config.toml
model = "class-conditioned image diffusion model"
weight_standardization = true
widths = [64, 128, 192]
upsampling = "transposed_conv"
residual_init = "zero_last"
learning_rate = 0.0017
eps = 1e-06
gradient_centralization = true
max_steps = 9700
weight_decay = 0.08
Rows from block 3, named by matrix and row number. Rows with one number belong to one channel. Each number is 500 + 25 x the weight over its row's rms, rounded and kept within 0 to 999. All counts start at 0. Numbers have three digits each. After the name is the row's rms in percent of the matrix's.
# convs0: first 3x3 conv (model.mid.1.convs.0.weight, 192x192x3x3, standardized in use), inputs 187-191, a 3x3 kernel for each
# convs1: second 3x3 conv (model.mid.1.convs.1.weight, 192x192x3x3, standardized in use, transposed), outputs 187-191, a 3x3 kernel for each
convs0.24 099:527509447542538493511540489493503480457495542485488503541547490551535492535521491482507501487462517521503541497498490503536495506508504
convs1.24 097:530530530509512484539511488510510472513493524502506494497511481549532506526480437515484507496544472476489439496494544443508506514513554
convs0.25 107:482479464526531515514576536487505491475477460455408464570528499518436473548503503495514476517532484534498505489445476476486463491486489
convs1.25 098:483504514506537551539557546500477515463508519512496519524490493570527500565557551509514485497499478485452463475500500470469487488451532
convs0.26 093:513517511506508510480505500465453502485480482475482476464483502498503541534533551489518479444465507458475485515523502506462460529478500
convs1.26 092:499464514487475487496446492472511535488515537497546524497491483508495508548480527504507520543528502492526495534524515527482510553512531
convs0.27 109:491495526531524508558545516496481532492518522499496499511512516494479489509485472474506500525526525503503529528507483505501494502485525
convs1.27 114:498510539520475511474488489493521500481455506494472493490488556496467508512517532482554538482543499521543494523504540517471494493509488
convs0.28 113:512493505531509483557504524492510496509523494518510524511484529543502495527467508518484455474486469485507469503508519487515528510515515
convs1.28 102:499499501505526496506487435499513497497525522500516486546523529541472509535561546510527507495524488533499526505489553504517525544559523
convs0.29 079:501479481479519501502505521476513508479503502454486463500526534530532528537548571507519473525459503486496474472456477465455450484488485
convs1.29 074:541520477522542473533495515504480471490499512532460499488496464552481489510479471485501477540443486476493487485553506546523493519511466
convs0.30 103:474485490509530499497502503507502563495478519494502498522511485494565485490503512500471478491499492501492513462415462476474485520456495
convs1.30 101:531510525491499477471520530499522503446494510473484523484509550498502499507496483488496516544509510509507513549512490527525509487533484
convs0.31 104:530521504512550504469532514489500499478494519507505491462499479489515488479533489491507463509467475462474472498493491494540491508508485
convs1.31 102:499491498539499535493516489491547526482448554499439483507536516516499519460491537497466513514499496542471533496481504490547462510511464
convs0.32 097:498520474522507548520531551506508528513511522462456471465487499511505449501471526518531521514521522504535510497503472463447458501498501
convs1.32 093:529521554497494509500525511535504515464489495500492508526513514498464521457486527480497503513478550494536480512499493509520522512544518
convs0.33 087:530543524534534515524569507506493537502479492469484499559528568518482513538510517498497502482537484499499524524491511485495490477491487
convs1.33 082:482507532475488520509513512512491506508492480547524541488524547475461455509514494530511484475505499485492518483521466452457474491453474
convs0.34 084:541559552534540558542542535491464450476502479454476464481520524557507520503520528506541518514520529526541491493499539537497493516519489
convs1.34 075:494501519529522492502478497456527529520496485501491510470525478516506530505523461515469510475506475461523467461510482505529522487538502
convs0.35 105:569544528539548521508516510470492519481501524468484525494499481521496519495499515489527486491515477462471506510506511475474490505494469
convs1.35 117:498505486491503488490432485497476467472470480532479487469549522470513517446440511489495500513502502504504501503501475526449476503496460
convs0.36 124:517524566520533506475501496523511481508494501513488537475496489494529475479511483499483458538485530520512490513512502554547527551552536
convs1.36 136:509484479501510487520502499483498434470500438476474498483505519505529526487511491504496514537479564460508511499508492465477477484499457
convs0.37 106:490511544507535539516495555529518515533523532515533533510533509471525522515545520499535558521536518515516500548516517522547497489496497
convs1.37 116:487502519466522508511511486505502528490534512523529516473508518483480519513538533516487480513502507517491503501513537513503529490542521
convs0.38 093:490485476508465481518488482492487494510553509500457514504501463503502510504507488521524522494459538489523520512463489515493503509499499
convs1.38 089:496503481492470459497516488501505512522457468522514509498482497482420465519490477498535515498524481515505563508492477549513510514481497
convs0.39 098:489489488477472524526501513515500512521537513543531526530496482511509486504486499504467485468476504463502521477473498496431477497491498
convs1.39 102:509519506544483554539506543493486481482460492485469502466479489477491484502456495495483473472484495477477507497510465492500497503501496
convs0.40 098:473461500451513520505476492528517497515497478492523489533532491533500520539486521529493484496482513458506547486512540445531575455506535
convs1.40 101:516531492540510471522473501453472491485505486507501518506514530567540533487524529491488488480462515493492494459497499456473473474463494
convs0.41 102:479471498462436462493454474490516466520551511480504514504484517505528512468450459488528530527568499514498500496476492469490518481468504
convs1.41 108:505509500515557522532543516483462549477508504457489520535515475550561494522503500495509521506482473496518519476464519496502482488492493
convs0.42 096:487502538549559490493532507500494527481486539482508464510528481505513523512519500564514506532483509527540521508467468493485509458476473
convs1.42 094:486514522458546518485501504494492510488515544523519476491507498510514562510513521520523530493476537542474506491533524494483509519521507
convs0.43 088:521513563543505510519476516520514505514488535496508493487527490493482503454480479495470522491474528519496541519435466508468500505534502
convs1.43 087:462480503555504507540518547548517467484532498487519461540522528518471543554502488505515471474483501490495498543524540521534561474496496
convs0.44 108:510525515553511528506543545515505520460502497486483524483495511482537532519543527532497515505489533527503482500531546505555524520505516
convs1.44 095:482499529512529464521512536447509498449472505458474466525532549530496503571520547492516501462550515486504505472516485474467497458493506
convs0.45 113:458467470486477450554510504529546471509520500502520496538500516522492481501505496456496489494534523519531492504502512508502503498527471
convs1.45 120:464464472474453461470478473483492465520478504505502506518517538498499499479522495475492511519478482499486488512485456505481487435493454
convs0.46 095:496465478513540486497535476467491548548502529527516509515495501546544486536522486486542547503512540502481509495501478515507503507500515
convs1.46 094:506517470494466478494477474492475464521518486511501469499466503559563549495509485512508468511513505479495486465505470507504467496502477
convs0.47 079:479459475454471485437434486540546528553576536584536565506519528514509508509493498485531501506497508526497526471498486509490507504474521
convs1.47 077:493558519500518489484533522495507521477492487529501564496506504492472476466456492464519469493465441471526460521541499513493541505473535
convs0.48 100:481503457452422496526438480480484483466480451517495470492510475483502471526514521512535528498503527545524490459465475485530502496494478
convs1.48 100:485498506508486455492483477559508484549489498512471486514467432553478473517468480495518457479479453536505478491470526528445516509452493
convs0.49 087:501497512521540502511514493501528460465474504492492513470519480478471500483500513486544526507519504507512483505480499475472483490475497
convs1.49 087:486477494478508512522504535499506532476493514513499490536543495554475505488524497507470453480476472506510525491559502521507484521495517
convs0.50 090:545538514493495499515502534515501508528463497491521479517487539520541508485487552468515515526475492510563518483462532473501540511508506
convs1.50 091:533498535528450485523503450496529502505475532497492493490514506512501518508497528541523567577517576541492488517518512525527472519539501
convs0.51 096:522528519533483498507524530519495488508525474526495486517478494479501502470512537518500532535493497513508488502532484513520515500518481
convs1.51 093:504508516524509562518516484518491539489487478476460519484432463510472501474486505551518474489509521509489508540526525541523456487487525
convs0.52 093:506505537510531548552566525527476495533516503484497494486470509519460489473545472520501530501494476516510511501488432513496487515501503
convs1.52 090:494488491459475468511434472501506528500522539548537535498553569474540518564520502505518544491511492488504493532505497529530520503496524
convs0.53 079:581514504544512521561539522484489490480508497502533516515495529512536517521541556516504543510528559514545521523504529503516507490522492
convs1.53 070:495500491515481474463515453518524487503478459558572494496483505507514503462497510549526526506490430476494497491504503534486523436493520
convs0.54 122:502529457490539482492495488486520510510483475497513505544514495508496457499450476478523505489505497483509492503496499580486465475477489
convs1.54 125:492479484499496522492507499487503526489474515458505485487446477469504522507479509569507504516453458518460498492488508506521483514482480
convs0.55 080:524538543522497526548544518490545536520539556538554555503531525551536515528544558496530539508521507511493528478520526502521485460495480
convs1.55 080:477472487520448460503480461500507499540478470549528527511489538520488471470482498510493502509505552482512495441475482481495474486527484
convs0.56 111:479468465473485514550535538485479507488487494470435480509502463490503482483488483528495492539507490488506506519531496532539523497520464
convs1.56 129:503485511499500509477462459497492472485522499506498532495454513487502536511495496495499543527466485504501480509504491508575543507485484
convs0.57 124:504507515490526500535500496514480468446487508468504504522468509475541499504494500449467508512499505531489476500505518500514489492463511
convs1.57 133:475516504494518501517507528521517488496456483494451490476506477493493464473518551525490489511446485461452506494503503512459509525465518
convs0.58 081:543499519545571519539524519521512483513494518520479546522564520479519525478534506471537492522539509493494489519515493494552499522485501
convs1.58 076:512519472474453483520516512493573459517551481510504504503473489485528495473492491496521493500512457514478476479443458477497471486502505
convs0.59 124:511519477527498524488487500526498484515471470478495484493510499516479476494449481453481526479491532528523528489519496530526516516483490
convs1.59 123:466493494503469504462553512509505514481502495510497475473431453455525450505526549512501529487525451496491463508565513513463482483485499
convs0.60 107:514531508500503562462505472504497509517501503486467459482487489456527517506532521502474524524495489524510487504487533474520531484501520
convs1.60 100:516543517535556562512545551515530481541517493508481482547542551560500526534521546499483466498467466490481450531535532553471519514477470
convs0.61 092:506516458515509494507468530515468478505482500466524483487451462474429470465454462523518492498532442469519470508508494494517494507485486
convs1.61 089:538503509530508537524526481479481505485438484502522487498508515495461487492472509506509505513435513504497497541447476520521475510466509
convs0.62 092:487487486495542516518470491490536534516507515536534526448450470467454501455435442493456464518503476497451489498479508502456531534549516
convs1.62 086:532505530520526482479503482474473486509496474508451457483456489479468479453492493489482517519530503473481488474502513476491470493491481
convs0.63 118:480513507487516505495496500505499470537476480519500486474465494447439427489464459479454484517493450495487460516509491502513475503480501
convs1.63 111:536525496524528496486508468514481485539529448490481482531527494494518500530500496471543491467522550504525520503526503504465547512496537
convs0.64 089:484467493489447497515466515486510479455473488480505485484475469480464468480431476477464471540497417498481480500508456469473470493502494
convs1.64 089:517500506512497516471469516503496490490478509476506485539486456528483454487513454539504456546522466533535467491500523475510507487531525
convs0.65 076:518504482546520479536518486526483529536490502503504504476458453488494456488465463505513483527496466501502462481505521490486477496510507
convs1.65 070:465483545484481479485519487502475511508440446493514458517472478495488491507458538475500470471503531551496518448494477465478492495520483
convs0.66 127:473524506530562525503510488508473498519496492513488469513465474500510465490482463520541547515548508530518536519517504520506513501463517
convs1.66 139:495515458479476471485498506489516488523487463505524492496497520489475472548498514467491521535468485522506523526516535491460556496534513
convs0.67 109:499480478498479493487441476499527495457532490467504503486506525495474483477438436512485456513527523506499510493474489476453516498484521
convs1.67 116:462457479456496491461488451537522536532522478495465517439405470474481548552513497479503495559526505519522507520512494541552498498484514
convs0.68 093:484513502502491540490501511509524458494472494481488442499507472479434472487465489488485509474480478475475460502509478482447485462472490
convs1.68 093:489508480520463505516511464504480502496471465528477500519484519504469511482528477508493483479518526502486493537521492525550524511498511
convs0.69 090:494456497465483505482506504511502469536511472535507473473494487458466482457442457476467463500481492508509510475521507482459497499488468
convs1.69 093:492474543466478478500522493474515481494469488500559510503500526510498525489468494555484485513487490492460486457512478406498547449486522
convs0.70 115:554533544524507512466498494512492493478472516495464525499522490510531539475490527522501510534483506468476495500485525507475480456472481
convs1.70 103:509558526503501525527554499511493475493505533531510494587559539572563546525509533476463503494502514476491471524476524514510509487477515
convs0.71 090:526545475545512478541531526548529499559518497526551544515485499494442461497446491522532528505535494487516500502468488524512511517475523
convs1.71 087:529476528511551486508529509490488504507471514522494505549508520515501497536492508542509509478491515535549518476518526496540490519508497
convs0.72 084:504529510517523475490498512491508481483473492468483495471508492519502493520503505552495501558500522530518527499483527512507489491477485
convs1.72 083:486486503514494496492483508527524501487506479499510514516484509504462520483469454494533509527513515484504494523523522498484471499517508
convs0.73 079:520503465499529482499522483493526516512528487519480526476475505525514496514532499473493483479446456491467451481501549531475526508534521
convs1.73 076:507512496490526522519491496491490486479463535490491523481526491496517512477489492529488484496508514492466522502478503526529529499525446
convs0.74 118:469553491524551505503515447513523498528535534472490529511534506482497520494506459511558516541528512555526506481528533517516535526520530
convs1.74 119:504477499516483473504525517505475498517516497539506513451463501487507478495525513478499507487528500528507476476506508476500566516463507
convs0.75 075:511492508479495519500509531497488496472455460455465462460523493488470466449472475504574521506527526500506498486498509483506489490538516
convs1.75 071:509533463505481541444491494493479449572496486469462511506499517478507518478540500487473485502509510533515501489455478517501492482483507
convs0.76 113:497480488500445491517494507473508513514534484479477502491504507483481495511449473454505452488510528488450462517498472490480448523432464
convs1.76 110:515526513518525515498488504507471486504524511464507453497532548513533557495516518502484527507466487503466489512525484478476466494466478
convs0.77 086:496501484525496463536485476555531504526501494577521568524455500509530504491502527481514519484512476531503505491511492492525526522510507
convs1.77 086:528533523515506497495501487530543493535498515507504482513489483478498475481505482508543543535524525534491493509506494510511507465466497
convs0.78 125:491525521484502528469466462497506534513481492487474497514520525495489464517522519514537515527532552542533514522509526468485488475478499
convs1.78 128:505492492507489481509485496508469493537517502479513494493529558577526537519515512502519513548538506532502495484442454507506491472473492
convs0.79 095:516504550530545531505551547504506471476497459474472467483503486512523488495499499506502500541498524505519520501462467492475459500494501
convs1.79 094:465534464485506463475541511491529533576513489533470516521501535518538529506543504511515466485499474490502471519512495540552535524491487
convs0.80 103:463465472480456487489486488474500474492490504502484474492507510484456477460482472475468494463492528503468512497470484481477507481511497
convs1.80 099:486517482509461502464470475506488446490484484512477459459502506469478512525472508513518485514502526486498515483483506474500457474520488
convs0.81 075:510530517468498485525476494478501468491459498484475468490477435450502499498550457511536522545523505500534514500508543476520499504501510
convs1.81 071:507525498523491486510499495486501517451476500480474490526490497486490489496507492479532464444526516511506517483528470454509518521471498
convs0.82 094:504453475488431519503509474458489503478507499501484464484495454455499484462493456507459488494456509501495515481468491475512464500512502
convs1.82 093:495525492481471476488507516486526511486472518520519491476492519513532530482515470508532514507540534476510544518510477501522494432453467
convs0.83 110:519469508515502468548523523473475493519501486547509517490457484511486469502514482488489509513506484509471544531521479527497488500524445
convs1.83 114:515514520503496558521472450487507475503497499504491522504532497525473455504492474450501527525515492523502501553451531535492508518442488
convs0.84 099:559479475512526504525522498466493550495527472489475481516487518487529512536545513510527501472512521453491497474493522457535482535484482
convs1.84 103:474492534494512483518533497501518503494491528529462551545536511503502493510460492497483537505473554495468524500494560492491514538483535
convs0.85 078:539524498543548480528517492473539514523505476490495508485522533509485505534468476481460465439452500473474472526501483500484465497494501
convs1.85 072:506499505511507522548517478460493463481510496468498520483511490484525518478525494473496522477515483499487541453513465472495507490523500
convs0.86 088:496505497513523507534526496521482508471468511507503450537528489496531544496550491504514536481515546496500519501523473472464458502510562
convs1.86 085:526479487503483490513474449525538499555494503536545472478472497461473517492484489473499493477491495491496510538556480497472501478487486
convs0.87 097:497515477474523495513481511487499511478482498526529497477510515510528517543548538478460459517453495517445464504497505485480514510474504
convs1.87 098:486504482512523481507501512531503534494517539484514488445472433497510507466525522500479524493478546502495486496527491509487488485504501
convs0.88 095:510524515496509494532519516515501494521476532483515516516522525506536524535537537513522539506527503531550513511495478471458477494492493
convs1.88 100:477519516531484472480555512525542519471525519522505501524497491517503523465485498476508496489538519519521483503523486540529484525499492
convs0.89 102:476489505466482494522531473489480543482455525481461487501489523530516510512511496471496505474506478509485540473500498482460528488493483
convs1.89 099:504512510522525506519464476498527490511509500448517470493486490495498540509562507465464464496497495491506497520506468483521526530526534
convs0.90 113:476460512483491466522528523486446465467457463437476489493495444502558469491520458518523504485456492508499521506500519468502476498532490
convs1.90 122:484460515472501528527520520508504509486517496520477527478526548506536489530537539497520503516489484539506497511517495523435482487510497
convs0.91 118:521482497493519493478492465480487500475509477502506520503505498509496514479498505519526508548488469517509501514490514532506495509512494
convs1.91 125:487490470518472489493517492472498495519576467514546511486449502459538482494544510544518532529498523525505498490470512498532487521560477
convs0.92 078:523534526491501535487541527547515535529495497501476531493523468506494517521472494477437479453480474482442487519511524468490508493506556
convs1.92 077:489513492502473458493531492521511487507597523516485535486478506497505481458546472486512505518482509497482465516519562535543534514583502
convs0.93 107:511534497490524474476511539515529487521487467485511517544531509504486456478492500524495499461489487479497485499491489460480482467487476
convs1.93 109:508493527468538493494516492506473489472490471522465508501494487500477460531549535531489491522473469497523501441497448464508506462472482
convs0.94 104:471489505493557530487490501486513540479456482489492513514502482556546489549534558463407465467475437509451447521497513464509486501499427
convs1.94 103:509519511502517534517491537513481488514498495519462528500507474487540503497484462519455480498566503497496507488522506527467501491532516
convs0.95 107:519488511475524559520533547456468488522477474485472459486471523511479489496511527510537534504436540565505518478531568508490529493470479
convs1.95 106:512508519540562467465488465468481482447510508484509489486493486455472550498516531485524512489523509489475514479474482440481505482476515
convs0.96 114:513523518505438494513480505547468458472490490507507498487486490530503520494499497503499525477512479473468510488497527491526476518507505
convs1.96 112:488477518486501518477534507472509516500545519461530507523505515528535504495508473533528510513510512507519517538536494524496528514531523
convs0.97 099:453519491444486518493479463458515512483515550488497474485520496490490486430489503491471523490505554505488496500534512487485485467517498
convs1.97 103:481543548490514473531520515537459479506540503479504490478500513465478483466517519537494499497507473522524488484542523526502511532529510
convs0.98 108:523471475523532480485490498512486500425488527445472488515478523487491491512498478535496562563497517507486475469515526467496508495494507
convs1.98 113:511512470491524550525488533488488482491537508474499491506517539438483533490454515509533514485487442494500496499525480523551506505493514
convs0.99 082:513522490474481470528517499461454459464469496470480441535561529536537539487497516518483500493485472479469478493486471485453482495507493
convs1.99 077:505544491502512520500471525519511481496506492520504476487471470469520474473485507491515532501486456504501495475498489487504463448491473
convs0.100 100:468430428509457476461529478488467529479484493481441514469464477448457505490456476502515507515516504537506462514492523513498484508462512
convs1.100 098:495500496497494499487456543484537489474477474508502435521521532499515537513510521481503522502483522521476468462506472496502518501457493
convs0.101 094:473503489501496451493473480489493498517533531527534531520497506496502458506486492511478503477456475492467507539518525551531506548520511
convs1.101 085:535504518498533486527483511489468493500453495508468501486505520450508532463493480507467464461490538465522504517502487498496450474496468
convs0.102 081:516467463497488503460512474534501512497512500525505498549513518534572528523570513503476468483503467492452473483455526487495494519517485
convs1.102 073:510508476500506447516517506489536513491516503494478500500497474482529523501471473499477509513502494521477519467478504509456490455493473
convs0.103 112:523524521495500495486515505480507494474480479505499526471488465510519522467494471520551505483512497473481462522476520456472521490473506
convs1.103 117:477482484515478479511501493514551530517494519516491526444463487466496512472464503546517526509525506506484514497527540512511515500501494
convs0.104 093:518515497498514549455550566493433451479462484483484477526537474521529545512490475471470490484495500482535476504482483506507492497503505
convs1.104 091:520472498534477511475518486490513449509488464470519510500510484496508525479539530504492539512512481520490497539533524534541513533492497
convs0.105 092:486469451473483479540518482487478521479467489489514490486499487478518517525497491501511522497506524517516526497522525478474486512467505
convs1.105 093:474476534507463514472494501519505511508492483530498505498489537479477460519495535512464497469531499492481475493506488516530458493528518
convs0.106 101:500466484489501486516486476484538488490499510516483484515491477484501483511497486517491508501494494452498493530527497487511499497490455
convs1.106 107:449464497480498490472480471538531526540494508496480480418440493464487520487507521487468512496516497523514471549532514466549476501480473
convs0.107 101:518524571491467512504485512497514456505507499508490508500482500560503524520512539482490543477502493499493467496461504469453491510532481
convs1.107 101:498479524517526485496495500488568506471507525491507522454526495452507492457492459490494490501498466500469513481479535459459513437458493
convs0.108 087:511509506500473456507506487501496480495484521497527532479468484476521509486457510502467486468416464480455434486488452494452426506467477
convs1.108 084:547548534472532497482502494510490518510516520506465496474468487479468472465486501520457505496461522483565498555533482510538490509507509
convs0.109 083:497456471510493431507505452486525502520537514498538512484502488529530516504531517495455471512447508507532489489475479516473469529484498
convs1.109 083:502485516497505535473487517487477501458502463511526525516554515513475500510473504488485488481507509492499553510551517543529526530483489
convs0.110 096:510500473506498482485522503546528521507529540537535564461487512495501461507500490549499552491517494472512463493538511547498520509488543
convs1.110 097:516502487488473519503496493465469480483482438504489490489459474478435472459449462530524507506514508537514483515495516496520531494496472
convs0.111 088:482497483475466467515449469529524488541552522531514496496480501510517511513496516467457515475460489490472488467456521487484500530501514
convs1.111 091:505521483530541457485532480515503523514523524503511514487489487493486514529502545510482509483444496501481529475460445464439451497453484
convs0.112 096:500514475478498485500493503497520505466515524476496512538483514514525493464508464525512497536491508537564586518439491482479529518517514
convs1.112 099:501506497530504530524464495508516471529477514498493520499490507525588475520485468502502484526504487514500513489493496494468492513502443
convs0.113 125:525515480527540508488536509498525500486522530498512537508502501493514507496481482487462459455498450470429426468529525476507467505502474
convs1.113 129:506525497484503511487523513472547507529549527498521499495523539535517541484513515517520516509494500538509494514506492538499508521541538
convs0.114 092:498505527459502503510496474489481463491475514462516480456485494518496486523507544502472511468473508529522469507511491475552472505509493
convs1.114 091:494491491514478468522486494484488496541554458568533502528535511542533516511531485520512541533540543489505529520511501531493526507464491
convs0.115 116:480520508497527512486483484501512486490491501502477516481509492497487483463447486512486505521496490480520530486481472488506494473474480
convs1.115 107:502471499465445473486454496521544523523523509501526522481461476478476464490477504501538482517481503499505449488534547522526509491506480
convs0.116 111:495512524476530528500521481478499495510495492510491509456475524516495530516524508502542507523514507529501525476506506447478541518514534
convs1.116 104:501493544529505536533510503503518504482496481520481501547552563552532544508511532529528498506484523474502492487527522517536499472503465
convs0.117 112:482454494485501477473510491486494492508521471507488472466449480474449469456460458497470503474502479462475494489455469499487466517426463
convs1.117 105:461441482471467496516485506482494511498421513495461484485427490495419495496433501529538505500524534495538558504524481539529513513472528
convs0.118 101:497497481486457512496484458501512537475468458516503466515491508505439513516487545524471497503495514525464464455478526490467525490519527
convs1.118 101:457481502501482452511487503524534500528517487480514479498480466519430526569441479521458486518485503520499540540512485464523480509506501
convs0.119 081:496511514530514467493501501493499490511517489502501505466481472493495492490505491531508498523508519552516530522514538533525485520537513
convs1.119 085:517501484482475463497515499500500534517480524505499498480491466441447430461475492480506515514495486466491478539534496543532501501470491
convs0.120 093:480492536483495560487480524517498518545510512490491453509501518521519534532492523472497487487490524495480528450487477473521556536555492
convs1.120 097:491495522518499508551502480502517485470503482509487469500472486460542505492488521487505524477478523477533539491504524547449522519483523
convs0.121 130:509520480525537512492489483499504550492528508538529537502484500499494498501475482496518556534502520535532523480489508487542538510515513
convs1.121 140:494508496493490496483513527503488511500493513533492463529534512463441440515468480534502530483518483484518473495464490461454522486471506
convs0.122 110:471488500482527471451477490509507486502512511507512517465505513490511483473536515512476507533510510514514484481496527522478498486530479
convs1.122 116:470494488476493488460481481526519482483542510514492519485479488483485461499471497523502516481528527481497508492501481465481486461451524
convs0.123 085:484508525503501484532482520496514564522547512540509514505561524521586534479495480478481482495479487530506496486528523487470533465502501
convs1.123 079:506496500483507500533476510470476475487495444492510478516472459524487453501507497479541484512522503497496485504533456535456520530466514
convs0.124 111:484459461487479474510476478493486514508487502536478485488494462483457495485478480481507480521506492509499461525495471530492474498453512
convs1.124 104:500505484453502502479482528491522488513527482461461492472480485453491518451510483508473497486456495473479529479475481494487491499483480
convs0.125 075:514507541488485514549529491549499535549515529483528491483481509518517540520483528521518484517484521526521512472538487486481475461482510
convs1.125 073:516524495495498447507491459506491504489506487472510474506480463507480497498468487459482540496540458524512471495520530517509497496500513
convs0.126 086:527460499513528504502529490514467527490509498495493485530492542539501527484495507447458508477448544437455471496484466445478456446473467
convs1.126 086:508497471516449482504510496485523523505463467472508491506518478483484503478475510500533473508547456503517508474471508461513486481506516
convs0.127 104:480503491513487536483530515516467495477496512508485499507514506521430527496510526478513488501496448470501487503493521493491504472486518
convs1.127 101:471475468485487504492508473505512479512432492491452536485469494500515487506498481482469473480488493500444505530500506523485502519504454
convs0.128 107:549535534518480511502502483522453547488500523497480503464513522494503544505507515477546520482521506504570525499535449468576492506538459
convs1.128 115:502503470485511490466443457503511507492517504513497516495476513491524479501491488461528515505494456503497492497462486509494506467472468
convs0.129 094:535532523474484508495477492492518526469538526472506458507493485496508488492502510457486478541516489523525506471477467473476447483503461
convs1.129 088:501448508493501515528483496499479470503501510480476514543518511513501470530532557537546477490498473500457524516546547512532523547539491
convs0.130 123:504499489483497511510498535472497493508464474503466473493485494519493439529525484530526549541546544563535511476486492498519446526515461
convs1.130 118:510476520511507494515531557482513490489519509501504507489464475494576476472531547520495545518531500514501496517512511496476492541530472
convs0.131 119:516467505505532517497507479507496463494479493512505490482483486499482472483470458511451504523496487494508492543532506565502493520437483
convs1.131 119:465513516478495501491493507526516508519538510513472495512485491523487487515476478535484517491507505510531528505550503548496480557454488
convs0.132 107:504496499540525510479494482481489498439488495485488511550511477500511454484489534520463496502476495513483479493496529472488492497512523
convs1.132 113:474455485527499495498483481497515494517478489525509476487445449500515496464518479507488473473512519483454467502500461474516484526506512
convs0.133 105:506469501507504519469513510524496507520502504506495529526530530498520509517522507517492508526535490499527470473471527534525532472495471
convs1.133 103:479493470482460496506494466475487506479454467461468453532507497540534507526521509526470460471508483490484474494508517495530493494516502
convs0.134 095:510489519513535497532523518496518458485480463510469501498473498516475495485460505499468518482524539541544524514497554451544480516556533
convs1.134 096:569519484572524544550483511458495513525465503465499511533508522482520522529506531499471487447497507505508450474504484464499488461472456
convs0.135 107:499472524515507508501517475501519513487510495513510500535506497515468532503508523421503508494496524497514438517479512507484495520512504
convs1.135 117:511521491528485478474509517510491535487522528517503513485501511500478526481507449525513488507551534509509513526502505521507482544542488
convs0.136 088:533509514500507487474479476514541531523495495488472496503452522509522488454474447506509510466516492510497509515516505550555523485539509
convs1.136 088:478472517507513474512485483500499516479505501501472486497463494481449489505494493499485499501512504495511505452503461446493493529483510
convs0.137 085:476477534519490502530482544493461483482466485468458502521478484504488452477481545511506536455449467501428487526503546513459498513470496
convs1.137 092:467477501495465484532496468518491525517489472547535466511505510510480459478484451484489467455536511464490491516515458519514500500497479
convs0.138 098:508478529497497532496495569536529510543520477518535487457507538503473508499485484512478503482493539461502492483541483515517474492489490
convs1.138 098:492510518529506508511540488490491513470509497492500502463482432521547502483542465527488482503481470494499498513526536458507557507508545
convs0.139 123:504467482511496531527507539494534498516532477503504514455516507468526512475497487522511503517479496505538545498503522510518535557532498
convs1.139 135:467482517488505500505485510544507516525545511504532511474490514542554453532527430492504503483513478522513503498526493486539523508469497
convs0.140 100:495509515500475500476509520487503493485541536482519484497512548547485499469452514421477477525502482453472480550504494482462465479445487
convs1.140 103:486517526503488478508535532490492490486480492485516462531532470506447455501452500510470493497494479527479529515513526490522484500490498
convs0.141 078:502514489503519490529530513533477494533507522519497534489489483515527499483517500520525533488505518516536498516505493502522528499507517
convs1.141 077:520488501481485484478520519516487519476472509502468507525511494483484517492505531515474496453458503485451479469470525452511517502466519
convs0.142 085:506521527504494485516489476479492495512541505524553569508464554526484480477484519514538521520524524487540497484460492492466489453500491
convs1.142 086:504461549470497519448471498488513475543461498468460477487489451482514460495510542482472520501485501497492499485560496499538539449475527
convs0.143 103:526496505520508496500484497521562550513486508499481475517531534502480459518486520489502500465518540498563528478477484470472491504460494
convs1.143 112:488468505490444506519472494478512475496505482492498441479504499531526510505503488513538494503500523499464491503468525525484514516496522
convs0.144 113:517515468492548518485520489476532528485490533461518516481500478486497496491540511518512508441513501484520530488483457513493481516500496
convs1.144 110:500468513515493516478498523461474495538444508481506503501500538460509547528507502502484526493465526490494496468491479519473475482481508
convs0.145 094:500509524517456508484528471502472522475478514487456501510517533510513480484519504498506542501521464507516522511528500516510478525474511
convs1.145 097:485528487528516509488513501531518517503487502484506530481512505466480520501528465538505484535505519506512559516523538528537523484468482
convs0.146 098:484474466463481447520530529504523511518532479482501510482484473485482443468469485513446500474470477488517500504476478495483496544507527
convs1.146 094:509537490441422465474488553507514524515481468517523510501470515453452481468439497501458519530540518484506455512503506556594498504507535
convs0.147 114:506497518491464508494502545483514520527521502517502486470525479506487473493518504496450447464491439486506487471486486499541480459529495
convs1.147 118:496485484483495489504506494508483483504433460494465484463483483471544540508501478511468489527466498510483465499512493440530521460524499
convs0.148 101:495437516523491476496518462448461473499526422515518509479469493439470492496491464505517491488504526505503491512454519478435467555493498
convs1.148 098:441497494456516478508482481549517496562422504496505504507462435519453451565512479487474489491469452525485495476478482488504504509534525
convs0.149 102:535483528484459476473480491495497491480505523495503497504470492491486514496518476500531483521523480511512488528482470489497481480518477
convs1.149 103:490464517476477509479489494522546539543503540541486525483492505485520471476531504508531500486507486480511493514477521496507527506472505
convs0.150 109:495456510481451456506499487495471513494531472490502485499533520515473516511505548472488478452514463455472446504485484494496449489439514
convs1.150 110:472536529494489548480501547484517530495504509499494547433463472466499511492490477486459487481482465486472505530486471499468472499460489
convs0.151 101:530544522520543489516530485548488501505439488517466522514483541496495492519526516509521501484425493488482440498525533523506536533481546
convs1.151 110:477482510500502533464482536524569478543521523504495526480505467480507478461500500500469538526439554526514539454440513465464544476500464
convs0.152 082:497526505507523486513520487492505463479492516472494513511495472540489490501566521526499516508541468510508534508491540533507506511526516
convs1.152 081:504548488492479466453500507507505508519503538526464469493519493482450491531491499500490475521505496531504508489483520477523476502546490
convs0.153 138:520485520515549496517525536513501509486470467507516493518508500494520471506493499548508460514563485479483551505495484502527513529461485
convs1.153 146:529511508539509564516514530466474493479462511491490498523554527514510494517527506518528509484504524492522480492511501483459484497481478